config.toml
model = "image autoencoder"
crop_scale_min = 1
color_jitter = 0.1
encoder_activation = "gelu"
encoder_mlp_ratio = 4
encoder_fused_qkv = false
encoder_inner_norm = false
encoder_conv_stem = true
loss = "l1"
decoder_block = "basic"
init = "kaiming_normal"
muon_scale = "spectral"
orthogonalizer = "newton_schulz_5"
epochs = 2.7
adamw_weight_decay_other_params = 0
Rows from block 8 of the decoder of a small image autoencoder, named by matrix and row number. Rows with one number belong to one channel. Each number is 500 + 25 x the weight over its row's rms, rounded and kept within 0 to 999. All counts start at 0. Numbers have three digits each.
After each channel's rows are labels from the 100 images, of 14976, where the channel reaches its highest value: "place" is the part of the image that holds the peak. Only what is clearly more common there than usual is listed. The data: photos of arthropod specimens (BIOSCAN-5M). In brackets: how many of the 100.
# convs0: first 3x3 conv (decoder.decb.2.0.convs.0.weight, 64x64x3x3, each kernel summed), inputs 0-63
# convs1: second 3x3 conv (decoder.decb.2.0.convs.1.weight, 64x64x3x3, transposed, each kernel summed), outputs 0-63

convs0.63:475526476509459553499495485485488493481519535460499482539497477520507452543467505519501487485452485476549474525485484496516433492492489508502556478494480523498501523455518486506490510497483498
convs1.63:538466515514484496524485509524525499496493460489483502466477518507496510463504510576479476524497534531452491464514477478477458526545537482488462504515512450511483470510498519481508493506506532
place: centre (96)

convs0.23:521486499501497479492504479485511512507481445501469517467488506553513492483467468537479479528579505565477511503520489517481531482486488498505492515473540457511489501529516528481531531521514508
convs1.23:498546525529514497504518498529465489478541523498519509517527520501499524492501497488566533498459467508542505497478517455519528512490531476466516501521480526474489517470494476558494451492492469
place: middle left (45)

convs0.49:436497541471510500475525505535452497493584506518509515499542480525474481523509459530484482513490479500487488480505520491520498515490513494509458488488486482492508537496491528480516456472460484
convs1.49:532433492567504496490475498459521494513393520498522497508494497491493491499492506505486498524505519513522509499490489516465493484523491454513521493488514524501479503496469475517501528531521536
place: centre (66)

convs0.42:504525496520507493478491507489537510511522453507478519472493481531493473512496500527452482528547471513472544528494458536505518498461507498517473523479519489505474496504553489502475564494474547
convs1.42:466469496498496497498534490504476499487464529484511499483501523486514521500518510465548525465490507494540468475506516458463509484550494493462514503524473515484522512491512531479495411478497456
place: centre (62)

convs0.29:521561511541484502477487505550500514494455507514506513470514496488529503504505519502527492482507440488461478504481500475493524494481539519493509505500507488455471580504503469524488499542466517
convs1.29:478431479485511496497495514447493498507497513502499502540511493503491511503502495493479479568503565504535529488513491520512478490488431483486497502503505521520513486495478523461505502424512497
place: centre (67)

convs0.32:489484514500542482541482536473493504495489513553499522514518493482512540553516487469503482491558514509496482554519504514518504485519506481488587519472506480479501497466545507488504512482491501
convs1.32:521537495495457491509522442521484497496488463476478502485518504489487455467488499553544511502464476460498482457482462450448515509484467533498482504513491523514468505508479494501505515531509481
place: middle left (57); top left (30)

convs0.53:525529476489518501485533483522493500472491489523522499490527511520500502560513520499439523495479471461412518498494494490502529497489524497487530507515489502520536476468513458527478472497502548
convs1.53:496483502535483493482474517484497503516501542494463504512489482508499507462498517515560484504531504509572484493519512468527501523511461498528476500507506493463471523510490546458505560521488445
place: centre (77)

convs0.62:501507468531503497497486446482494506515494535518520498502483496501502537540519511515485439505495509482521466536494505537434502503516496495489558499513493539468509575486499488500500540524516503
convs1.62:518539489546495504494477478518514504487481488484472500495489492513503488451510506525578503522530483455506512482525502468546521527488510537489454486512521483440468525483551500513494498491492480
place: centre (69)

convs0.50:474500518501521499529500466506493500536490524511525515479478520542495510514508507443529502482616506511489525487485514517514534499492497485494491548531464517506519544508496509482515516513502514
convs1.50:503500489504462499476512531492484499490476484494475509527530493501501504492513508564495491515412500507515438480503468482475525483494482513514485492469544476518468453496469492541497504494479544
place: centre (53)

convs0.54:524482496527512505499487502529510545502492503502515496490520446398555463482509468493507487517515517491512510519455498501495517464466523505459496501485479510520500555519507498513486524524500493
convs1.54:496545528475495511515514505471522496495523502508448494506481532505499522526493494491491493448500491539509502509515490515507489563492462478577506495522505486465496457490494480432505468467501514
place: centre (62); middle right (28)

convs0.40:473510506514475507503458487514522532502490510484476486435491468508506497511487492524540506484553520553469507476505533516496484498514521526494541476487493507525532515484471530474522511484486580
convs1.40:476507469493492500491491494507472499503517526468551505578503515509499491473504509515443470469485482484488502514503532514530528488501533491484472492513502509426483507526528493510508541547465475
place: centre (81)

convs0.55:471506504463488480494477490507514533518504546455479493528567509523510526503494490515553494500463486505505481513449496455501542463496540464522533531484487534517499490507477464493500525518508483
convs1.55:548502473523512490487523517472465493472454448507549500491450478489504490522489505507466493490533499482499510536568499544497513482489445555506497501492513464501506516475497478504515516508508514
place: centre (89)

convs0.27:531497488531496516515501493519505486475523499521499484489456506477497485459452480520488479462535439531497522489531474535490467529504514466505459549526520482511541482495463520499535481488526526
convs1.27:472471479466493487489513494491446497498501499503506504523500440506509500526503516484506532570502559470470479506445506516510507490477511534516512496507478489492477572506497491507495533551497499
place: centre (62)

convs0.41:465552491520492501536486474500522512488504498509432545534517486495507515492496487498451521524561491498563571507504502537482491514462487506493481487497531487482522518505516510496502489501488494
convs1.41:555439544459489505504516502464467502480506507517556498466485501494505482496509510519511467478468540489445447493475492477513517483505506504522514505492430500522507492500511495530496492470507501
place: centre (42)

convs0.26:460550532519530523508482505494530520515526479509508510538503497491511491509473491543547495527506510492518518482470540491456482472472516463504488482499474530475523531500446499543514450529487474
convs1.26:487451447472478505491516475497490500464442527492504497466522481494512504502505483480440502442506442515453489505497470520528521500510494532463519513506514459510497494488492485471489522478510531
place: centre (58)

convs0.1:469534477478491508512537450496526491508506461503478530508528503494467506485463513483466485494526491472568530496505474498473484504471506485474460498479486458521490468530474500507512488501566467
convs1.1:529508501548490490482481499498457504457487536521515511519448509502512486498504521519543512485477497514465455457469503504510518501507518536548503482541490528501492556489496493510499506543499563
place: bottom left (27)

convs0.37:464449514482495506487472497520435487512534481488520519519509488472454480505502507471504504521505495418482526469508516497509530499525517462474488480479518491511514518533485546476461511494526522
convs1.37:513559502561494498496536494477551502489468506497481502492503497505495508511495515511508506497490495590507482504486502505512499524504490585507497505536508495496503468496497435507508481470501473
place: centre (45)

convs0.13:536511491503500447501489517476518488502507450512469532486464527480460528477488483543510528507505509499468528512500516547431497502493501494476487497491513495525435502544543502504499481511493467
convs1.13:468466562534540499517513494511460494490489555481511493520521434507509489503496489461531514513488505495527472507478483487540500486479490509530520487521474523501544494482537550522483484488530512
place: middle left (68)

convs0.16:476478454465465466508509501460467477481534502529488520513458457514488536461511524484500475513525496460503516472518524492523492503494534546514462528495498500518534470479486476521464513534499528
convs1.16:528506555538512496505494501557526504504462523508509508505517549497480494525487511505495528516481506514506499508481482533472492501548435431460491495511502518502492481517504550461510496475493475
place: centre (60)

convs0.2:536510552495477531513482547501510514522483539504490475491473457476527512492526513521502489499478477577466482527506502485545482495506544525496566503498514533498472491510486505507468498493524506
convs1.2:466475507498515495496488469503437499479496498495520505483498500497517471511507498516445500470512501474540497480481588512445487462501473466496465507460474486499523498493522484472491466514523474
place: centre (77)

convs0.46:505462492496478536425471515498484505522474531454518470462495506497506456494502498490562510503461491553429485484498501483530524500518509488506536514485509513497490496488475498471496525505490508
convs1.46:502530504529485497497573464484539503482552501501490506484490474502502470482493510553442523497514514449567506484486518493485508506491465515494463495532476480489468490504469502532498486492501508
place: centre (73)

convs0.38:512501502526585553502542520481464502511509523554498510496501501523509539498539500475496478472524533514485499537509473532498558477515526491475486528504482516495523501493513510467508499523534510
convs1.38:525499502486458506494446470505564505475505465477517496495495493501496460489503509594486517523479485505504485487513509456507493540487513500520507504523547478499458522485527506525500510474522529
place: centre (68)

convs0.0:494535500498502523516489516538451492485428504508495532511532489485526481484492540492541437527521441476465516508499500509455493493504499516517494491521538505491466555506497492478517483501511497
convs1.0:535470488487487494483515492479548506503575491500463505508461518503504519510506514497479533452482560510544508499486488504525501503504536487454502496485450482471526455522508479532502514486482524
place: centre (58)

convs0.7:474464480461490490533481499521498520476481476510522533467533530476498499448489484496506483488505455528497553481522511491519491548490517526490539519507497484490544492509472486555535477512545518
convs1.7:531568559525502504509497504471470498472469543504454505525472516505484501528491497503496475485525513476493457518475494528461501449478506504485487505523503520492465486502497505445504511503478447
place: centre (45)

convs0.14:515469506503494490494490528508440468479488490500497514487437509433488508532485503513483491511476489525492472520534498515535501515511502436527540515555501479488504486462493533536501509467508508
convs1.14:483553514503524492491508498472521505517481524492494508483552501499504488473496523497515515482503474494490520480429521502466499510498499528479468487467524497565505536494512450477491495423504472
place: centre (48)

convs0.5:526486511521540494518521496528502511503483504506490502511527490457562496508489506501470501455515503560536497502493483508518486485417511480507528503506469505469474557478510474517506525492496546
convs1.5:477537503462491503493482495481561501500519511495519501496509513505502501489500505505532502541491486443459522490496510472501517507603495530470480506487528503510518445498499551500506493512486477
place: centre (41)

convs0.18:527508489488536507484494515462485513513512510532455506503545503520488488559513515544489492487508498486507524533521517520483462532492522496504570476474482509528540476486476489499484491506432465
convs1.18:511469467521494511511487448526540506496498481488497500502507521505481506447489500460534478505497522526522484477464476497478521479492503511475448483527551439475442519490464507519514494528523498
place: centre (55)

convs0.22:491472495471491495486501486485518473508492474492492505470491494492443499493510489510508583545507528491462488491525503482480514484465550485546476500495520493566502440500532477499508500492475492
convs1.22:475535457490514493487500515550495509502477514502507512527568516504501500521505519513477537542489579494502520497467492508550498510469527519491509492461509499533523542515485516536498504479520533
place: centre (44)

convs0.25:471457517477497517469528548487531528553497458498489488508564507492476490501488485506488478549494471482492547489519502488499519534501522506492471467480511520514538435516509485490471518497503511
convs1.25:544514449510487492501475462506470502459531522499491505485451474501496522487503509477512512415483526520540467500465504484507498470513493485493529482503457493470487520470494466520500455495508479
place: centre (70)

convs0.51:446476487503514545486487492485511484485463506445502492443477518480488424477500503520504481501463522535457538498504451498480483476495503512516506477501502500507490521552469508518512506499513517
convs1.51:496531485500462496481523442508488508484505529475501503513507536499517458486512513535475518491514489483498464460470507465496464481498460476477486500518527491523473458448433521512502496486454513
place: top right (52)