Weights of a small image autoencoder: encoder activation gelu.
Rows from block 3 of the decoder, named by matrix and row number. Rows with one number belong to one channel. Each number is 128 + 24 x the weight over its row's rms, rounded and kept within 0 to 255. All counts start at 0. Numbers have three digits each.
# convs0: first 3x3 conv (decoder.decb.0.1.convs.0.weight, 256x256x3x3), inputs 56-63, a 3x3 kernel for each
# convs1: second 3x3 conv (decoder.decb.0.1.convs.1.weight, 256x256x3x3, transposed), outputs 56-63, a 3x3 kernel for each
convs0.43:066125098120114114063094115168157125143131120150121117119129139156177168127174180103141113183165174112107125077102100086097110103117137139135124108149137126112138120114084128093157120097136151165148110087102118115104
convs0.44:118145082122151188112127095103089100118103128107070109097129097123114094107140110119136077112140140119134110128110121122109137094084102162134164125090131143155144073097138105154096126152086134107148133127129102088162
convs0.45:123127113151146150163123142154135103118151099138138128129104080103142132137113108086148112111150156084101142077091117106097157116119125130101150133104130173117111105077107099092104088115094154141164158158174115134113
convs0.46:135121123151146144113159116147167131145060113120126134132128134093105131106144132103137112090115135097117128159133130145117167135125159118121133122152137139137120112122129102093127129149105109116147092115133100114114
convs0.47:101115142098172170126159203096115132102103100106118160147128129111136113154174157119092123060123156088083126141105086144093155118107117111154149097133148120171152127106096114102157136083186158139126134113162129095138
convs0.48:157116134146138123125148131147104144136124153133157157157119113126142124161147116086104093137150099168097133113108123171145168084073108117102136121141126125128097135127135109119111111133130125102101105125107126136155
convs0.49:138142069139156142098089111141134118117104137115112120111122101144128150115103140102124120082099138104110090108172115131148133140131135130112140128136131106108124078120099092137141081098139146128133087155131099111116
convs0.50:145163137113167130148099169118117171123153104102142102099128166140180148131153112143130168158149157138098148138125140148142142132116150098115137124123122151105166131110126090121136075114107128167133119144096138105084
convs0.51:148127121123109110144125131146113126137054158141068105123115124129142151074084124151123167110135147167139132123083128114120106124131131134152145114132117161121109133129101142094107111154142124133098139152108152138108
convs0.52:134156121099107103067113110141146122139148122104151120122118147118106113102082087101121133140111097152107106083129084113152156151133139125117086129122144123167149165138119120125110103076094106108127136165118135180152
convs0.53:147127157119128082138122147157106126136125112184127158130114126091054127153111146125165120130095129155170146141158139127095127113120107088131114117133145115142115110100114143127118190161210092095124087095161116125145
convs0.54:109072078168114169114150126094120102109146152083122149154137182131104179133102129119132119080140125120135166102149131146168114097146131129165118144094168125131131119139127117102130126122101108109110117138108136138140
convs0.55:106138125159143142150126146116144141085129076111187165120129116122123120123141120122117152103110126124155131158144164137129143135113125097127127167190140137116129120133116114141113096091122136140091118127104128171113
convs0.56:176141141128130108148109145123170131078111104065074162124123089116143109104138110157115121145125134137104146160144109182122119134136097130125137154123154125116107122144109145135106106066103088111114136142147120141129
convs0.57:135139127151127173117107134140103100167174129093097136094126149163139133105130164117140130172108130132091125163147129139127138088087123144169136115141174135142166128133107142176107135083156144109097119158108086070102
convs0.58:126148138132152147111130130134114109096124128122168160125108122108152170143138151135120154116146129149089139127111136170109125124124141148139126141135114154137084138132106106137107075132120135155130120187154143207126
convs0.59:144140142121105139113103135135190132129112128109117113165155156152154162159148139170095121153126087170114106100115115147136127133120099113135111136132130168116122126178120150116146147086106137150105131137142169147130
convs0.60:147138191130142123129088171110124104143132115135142138134145145132121100123104110121131136132123096108132146162124125145144138168125121109130153106097126149121143129090134145103064154097127137073105118040095124131174
convs0.61:105114061144098093134110109116111143116149149136181136133119124087084092107094101106114103151099128097163136125148103165177092104146127114109159154136146131090140177152159172154128166155143116085105146122116159081091
convs1.43:133130141113133132160152150117112094134119094105121119114120111130122126158143135115155159112139154141133137122140140152106109147124137126131128144191149166164134080119153112119116136133116127152120159127186164098110
convs1.44:157136165128145101178177155155195163138160099160170100142159144155166146115138145106116116125102121147153108141122120178173106138134099139094133150178149116109100133091136120089127142151148145148157140185155105147151
convs1.45:137150105103121116114144109135142127126135120131116133117126112140110098157119116109114130121101158154133120131138100156137102123115129179145069159186157133128163152138100150141125132168129112140143113135137129165125
convs1.46:169105133093082098117094142141105150148126154130149104149142111146154133127139144118141169088112152157124119092089074091119119106132115136121137122111117104132117134135147124141130118168146113141155137112142111128093
convs1.47:095080119124108121141103129196124155122121119123144180139151124097130123169156127111117109111131114096144162112139130130146104118106108137103148113130138105135126114124116104123114174141131145128118121114118143127103
convs1.48:093130143104141123138143109125141113102107080122119112123137123123135120103132134102114106098108120151133136145136136095120134143129129116096107131105104150128117128130108175136149119064129127084115101114127135140173
convs1.49:137110136089053143101097115076129151112113103135145160113132107127097160135140123120159124137087183104102122111114094120132082129120080120145091125147140130166147108137139119099122141083141145143154140143110140093101
convs1.50:120158138094159146101118103153136155127150139112102128118126121125095141114116164148157172128129115134157129124153086125155138095135103124127144111129198128142134160120154134107176110124129127152108131144110108157100
convs1.51:160180138115092131133098111142171141104173106122164107118159123088138130123137118141133092141118148106142135131110118143160102107155161133144122148172160093143102111092094113102113122121133153114121114117149165109135
convs1.52:192154139139143139154117133153131108141113104141099140144132143135149127149147123108115135103125141123141162109141076170113134133133125088090131138112143144131135123123098120128120106160085102127145108163146121119116
convs1.53:104151148084104101109134122113131087107141119129134116083124090136155117101139103117092117125153149106116106149117115107114100124132113142131134098138117159130120130100133157148145128139144119100110088112117090117127
convs1.54:150146109121147147159166129116136145100114118121129172120112111130119116130119106111112129125112152129128152126100152121162147068127141120146152112120129112084111187155115115129103085118116097117081115200094088151130
convs1.55:127130121145131157124058097123116127154098112143113101184115122137149143112137117143146140164142118089163133140152115124089111074132101135130132086109123136124130137137149114161117088129131126129164130085144144144124
convs1.56:148141144153169147176156136187114169143109105131139126081119114098168119158158134132139137119152123122116121164130107172104105111090142148122105145126078105128144153136126149139128135087131143100135128106094137120130
convs1.57:128151113100145141156167140154172114147087078135134118101123134169118129120110119121100144109133121112137141127126146183177140131130132112102092110100129131124093123120041142134122109120127104125158116141113138124138
convs1.58:142132148125124127120141128174129120156118090177129154111116140099112125127107148133138113143125131103123113088103112081059079097130115115102128148138120141169138122104142140074118137106135111115122130129118131144137
convs1.59:119153159080161129099160115131095090143157111148077122124144120145126074127139089134127119123108150141126102117156103127110093147119111139132088090116108084083111140139110097116058090076069110081099118106127166140139
convs1.60:120154144147150165067143122170153140134133106170148156090099079126134106152153103158117134139135111147112101118141082127134116173144117088111118165125117139136145114122092130106114116137119134140093133158110089118098
convs1.61:159168127118154117167186132140123123131138103095135123131110140138128145143145135152143147146115129125108136094089146123114136113110123136142138128119136128136122109083111154162131111084071159175152112129108155130164