{"dataset": "photos of arthropod specimens (BIOSCAN-5M)", "bottleneck": "plain", "encoder_inner_norm": false, "encoder_widths": [64, 128], "loss": "l1", "decoder_activation": "gelu", "batch_size": 64}
Rows from block 2 of the decoder of a small image autoencoder, named by matrix and row number. Rows with one number belong to one channel. Each number is 128 + 24 x the weight over its row's rms, rounded and kept within 0 to 255. All counts start at 0. Numbers have three digits each. After the name is the row's rms in percent of the matrix's.
After each channel's rows are labels from the 100 images, of 14976, where the channel reaches its highest value: "patch colour" is the nearest of a few named colours to the mean colour under the peak. Only what is clearly more common there than usual is listed. The data: photos of arthropod specimens (BIOSCAN-5M). In brackets: how many of the 100, against the usual share in percent.
# convs0: first 3x3 conv (decoder.decb.0.0.convs.0.weight, 256x256x3x3, each kernel summed), inputs 0-51
# convs1: second 3x3 conv (decoder.decb.0.0.convs.1.weight, 256x256x3x3, transposed, each kernel summed), outputs 0-51

convs0.178 098:143148141073065123090157101163116115166126071113102135126128076129120130108119147153109124161123095152114139150072158105108087094120146126113124130131119130
convs1.178 091:111097098171108122173165150114116129110121151138140124140094160139125143125152114106112112102103131105113119110152094118142097117075143123114124127140102100
patch colour: white (85 vs 31.9)

convs0.68 093:115099096112131128127133119139152083151121122102099098108150112155153146128116145119144120135116118088122123139132125127055110108125126164109166111145131159
convs1.68 101:154167137085141152140130171121089099137124122095089165099109186113127126165131128150139141109142092114122101135155136106114145102092095117115087126105106152
patch colour: grey (79 vs 7.6)

convs0.189 100:149103142146125128120139154109075134136155127168143102121106153128126104117121150122140108163147082083109097151165142126097156111152155149140133085119109137
convs1.189 085:114134140105117111181156142126132125064099129119114131102161128135130164134150140154099134112127159150111146091143136138156121172165056122090140119156146146
patch colour: white (92 vs 31.9)

convs0.157 116:136147205184190130145145152115137127138114165160157142098185128140123132129134126112157137133120122113119131114150106131167201118162083144147133137112120131
convs1.157 111:145120094102135146041088139106118100098162155152112102136083134102135144133141098121131129161171120123122147122153157120047061133134156157123126148123135164
patch colour: brown (52 vs 3); grey (30 vs 7.6)

convs0.74 098:111129131145136156152129132153133128148134128114091152099108148135145118101131093131141127137152099106127124154113144120067119115107119108092127148109133132
convs1.74 080:150165149111131116116171155149109169156156173115144141169069149129124086125149155130092131112150138160104134109162122122147119112132153145121148120134122157
patch colour: grey (57 vs 7.6)

convs0.69 111:129073135108110172160116113099095105125145103098120107142105093151130145132099150096099099147118104125084112110097124081047112113073102159103154120144140130
convs1.69 120:148160130116143134142127155094101152121081120140141175118147155157136066121142138140106129108136156147154111107172164183147138098096173142153123146067167149
patch colour: brown (73 vs 3)

convs0.147 112:114135140164144124109127104097122161140148110090118134148113146128116120136104106143119130134070173150145148114161104114123058122091174117136147133125101129
convs1.147 092:126105133121098149129117115197117104133113176146172134152110115136140146118137130114152091158124105126176059158119114141112179119151089153119098136141134131
patch colour: grey (56 vs 7.6)

convs0.57 104:131110128152122144129151117138129125132130126167100112140127089137156105081081138131095153108093102172126158128118111107132112124115135127088085128133131138
convs1.57 091:124115144151147126125119119105111120111130142111159130126146166119106136177148119174133117147174140077173102103157110113104118117128128131138152141105150164
patch colour: grey (41 vs 7.6)

convs0.234 099:125113118094172126134097116115125135197102151081102101127144085108114122136070085161129134103106122119102134087133147103094111128140089118117080114130110139
convs1.234 092:131157110120107073124112095147161145098127099172099123122125138148095141102156158114121125107129142112144144111121155110092141127161129112135154096107116130
patch colour: white (75 vs 31.9)

convs0.158 118:109085102088020107135127124154138125124142133096136126125089155100111137140119132105122104137148138123128130134082119094082142127146110101134115119112136112
convs1.158 102:124124126107170105122135139118121121082072093133116070161125116137129179128129130099122158097092125145138120098155149123147127091085135131138137129119138134
patch colour: white (98 vs 31.9)

convs0.153 097:127111119129139102061079135132144128116147144095136169150091101076118133167127086092153115124177091094137122102136078086119087165147143132113097116145140135
convs1.153 094:116128137129154182116113160130105168130116129161103175115132143124143118113134151084124129124087127117162127163142136192117144120161110129127126141160136118
patch colour: brown (36 vs 3); grey (33 vs 7.6)

convs0.206 097:154133134085133138101110140158159097098122112130103128198091103132093098112088112100151125137113129133090147095120137139115118080071131104139116128131128108
convs1.206 083:120146117135099167141112102145102151117116145107128117082113115147148140082111160156113101124186080066119141159146146120072119120124109149124141112148075139
patch colour: grey (36 vs 7.6)

convs0.21 095:135156152112171181078114116140126141159130147090142118128151101110136134123138090115113144131128125133095137131124138090083117129108107115088100124152114138
convs1.21 103:128121094131100096156130146136130102121115135130093156102087149137153109112095119142129126092101132098113078127113109127128115159113132142120115101094147113
patch colour: white (89 vs 31.9)

convs0.133 101:141170094115145138119132128134124117163111100137160163103117118140111161093142122159116178138101115118131134111101087125124104122089157144124099125124072093
convs1.133 093:105135123093073121133140114110122088114087167128101137146139133118134116135102133103127098138150125153151076112171114126122138127149136073133126158133160127
patch colour: grey (27 vs 7.6)

convs0.52 093:101077109151095118101111113120134122164131119121146144098128131133136107136123151087150148094141095123142121107133137081087148124124138090164169072169104095
convs1.52 097:180175157140136137142137132101098138105114095095164117127157134123125130116112144142134152139127160180107158138114127162116101099127151126148164164084137133
patch colour: brown (56 vs 3); grey (39 vs 7.6)

convs0.66 108:133156127111120152151151099134120142136078123134129139134091154152113126114143134137111109129134116109135128128064163098148069195120111113104115126110108126
convs1.66 107:121089150104084089108160159154094155126175094142107080157171128123152131151129166106137172099102155147099121121139069123107159113129173150130120124152150113
patch colour: grey (43 vs 7.6)

convs0.73 090:128100157089116131109107119124124135123119150119128106104095134130132153124120116143146129141129111145150087137122127103112137135147153129150101149194119156
convs1.73 096:162188141113100127123155101097064114107148128108142167113144136141137131139112173112119123174146103153163101136168148168144101113095109117161160151113166168
patch colour: brown (49 vs 3); grey (34 vs 7.6)

convs0.173 093:154128095114104118211127102122130106112176150185108121098093172138159120124105144152142147126155117099111154148100134154123134155084092135095104098138168149
convs1.173 093:109146113177116118105085109112174129128075106129135154139150091135111136159168110137083124144141120137168141103155146137139088085147130125120108133146080112
patch colour: white (67 vs 31.9)

convs0.217 091:142163107090090125089094126131134129098115119084132127119143170092090138121138135115094149126088165153105158134125139136094132100059143161125117125116127154
convs1.217 111:148093151151133111140158101125106152126097129149117147133127115156150112115061132116121173144133075099110122141113133160160114071172112148126129117147134107
patch colour: brown (64 vs 3)