config = dict(
    encoder_arch='coatnet',
    model='image autoencoder',
    dataset='photos of arthropod specimens (BIOSCAN-5M)',
    train_examples=195000,
    image_size=64,
    crop_scale_min=1,
    horizontal_flip=True,
    translate=0.12,
    rotation_deg=5,
    color_jitter=0.1,
    bottleneck='plain',
    downsampling_factor=8,
    encoder_norm='rmsnorm',
    encoder_norm_position='pre',
    encoder_activation='gelu',
    encoder_mlp_ratio=4,
    encoder_head_dim=32,
    encoder_fused_qkv=False,
    encoder_qk_norm=True,
    encoder_parallel_block=False,
    encoder_dropout=0.1,
    encoder_inner_norm=False,
    encoder_patch_size=[4, 4],
    encoder_conv_stem=True,
    encoder_depths=[6, 6],
    encoder_widths=[64, 128],
    loss='l1',
    latent_channels=32,
    decoder_norm='batchnorm',
    decoder_activation='gelu',
    decoder_channel_attention='se',
    decoder_widths=[64, 128, 256, 256],
    decoder_blocks_per_level=3,
    decoder_block='basic',
    decoder_attention=False,
    decoder_upsampling='pixel_shuffle',
    init='kaiming_normal',
    residual_init='none',
    optimizer='muon',
    muon_scale='spectral',
    learning_rate=0.032,
    momentum=0.95,
    nesterov=True,
    orthogonalizer='newton_schulz_5',
    adamw_lr_other_params=0.0012,
    max_grad_norm=1.0,
    max_steps=8200,
    batch_size=64,
    epochs=2.7,
    lr_schedule='cosine',
    final_lr_fraction=0.01,
    warmup_steps=410,
    weight_decay=0.005,
    adamw_weight_decay_other_params=0,
)
Rows from block 8 of the decoder of a small image autoencoder, named by matrix and row number. Rows with one number belong to one channel. Each number is 500 + 50 x the weight over its row's rms, rounded and kept within 0 to 999. All counts start at 0. Numbers have three digits each.
Before each channel's rows are labels from the 100 images, of 14976, where the channel reaches its highest value: "patch colour" is the nearest of a few named colours to the mean colour under the peak. Only what is clearly more common there than usual is listed. The data: photos of arthropod specimens (BIOSCAN-5M).
# convs0: first 3x3 conv (decoder.decb.2.0.convs.0.weight, 64x64x3x3, each kernel summed), inputs 0-63
# convs1: second 3x3 conv (decoder.decb.2.0.convs.1.weight, 64x64x3x3, transposed, each kernel summed), outputs 0-63

patch colour: grey; brown
convs0.30:483553484503521488552508505592630555425491543507514560511548477400528505460494522456449545393551489438494519495464473516418516553498505588558453523489420474549533584515551491425467521364502509
convs1.30:484476488539472487495484551469340499501510507526406504514555474488502520527497541514522503653470442531483494486512484519536471419416538432373501474464601511405470461509484517585500497589501547

patch colour: grey
convs0.52:475477520418465459475565585482372417489470479503528535480557586495506517448523423533574469463522546431388474460559521424498526419448494476488483508507465469447483430517504518524653477476497535
convs1.52:470552457420549503490502519565497505520629529522485503570515461531486503577496514516483502521502448564525570493509480529548486523428509561723529498504585524419511525509478485461503505614523509

patch colour: black
convs0.12:557465482507564520526435534457508452509487553601499391508516439505467474573572522463617452489481547486463453535467614514520530457476479510489694549463472526475516475499451458515510524543528452
convs1.12:465504563532459511560506452598469490514499423493577502531443559489486486422522462559365572500510434470553486454516460418533501536491521482506364507427535384562463558456546550509500506490464549

patch colour: black
convs0.59:447535449531534518542560557499455494521541564574489519594506475486493694494474476493454534529501436438602536559463577609496473465489544509532554487508511480476556453502488466494433389517497515
convs1.59:600489496446349506511418450435584511480422508495543492481466531505477474506487512518544420485499575521356470461505484437536490544476474522425435502539493495487417519457496539499500605490596530

patch colour: grey
convs0.34:541533489513455533516456436470515522504541478522514516443445504493515516432487513547565486536556501542498617324493568462435521525463494505545451515559523515512621529498342496510458533447498575
convs1.34:431501569510491476467538532556492498465457561482463509469559552512504525531527524502410515478454475483487378576469483573552537358549568493487540514361453596503417497538513492492487525550453418

patch colour: black
convs0.44:552524613475411573436444512567426531428490579522545457486461461534551427547509522620537485525453502605518512463474527474543524441583546552534570500523508546511487533423459507471494493525479599
convs1.44:421471499514555494497593501483569490548502385498471497375512514513506500498503501442363497482585512560458479449567614499422492506476471511519486520475459478525547468531617514495493386471511447

patch colour: grey
convs0.43:578422439413508473532504597405557541475425523484483431491400581588433518477505565534495644539508512483459483496491501545472490519484482506520496482554498519596515398469524529554467462443501525
convs1.43:505504480577512493523529503544662503518587531492523516543535483505498487529515503520440286478467562400541549490583443509498493475542518531475519503449504512446498473548533471476520569453513579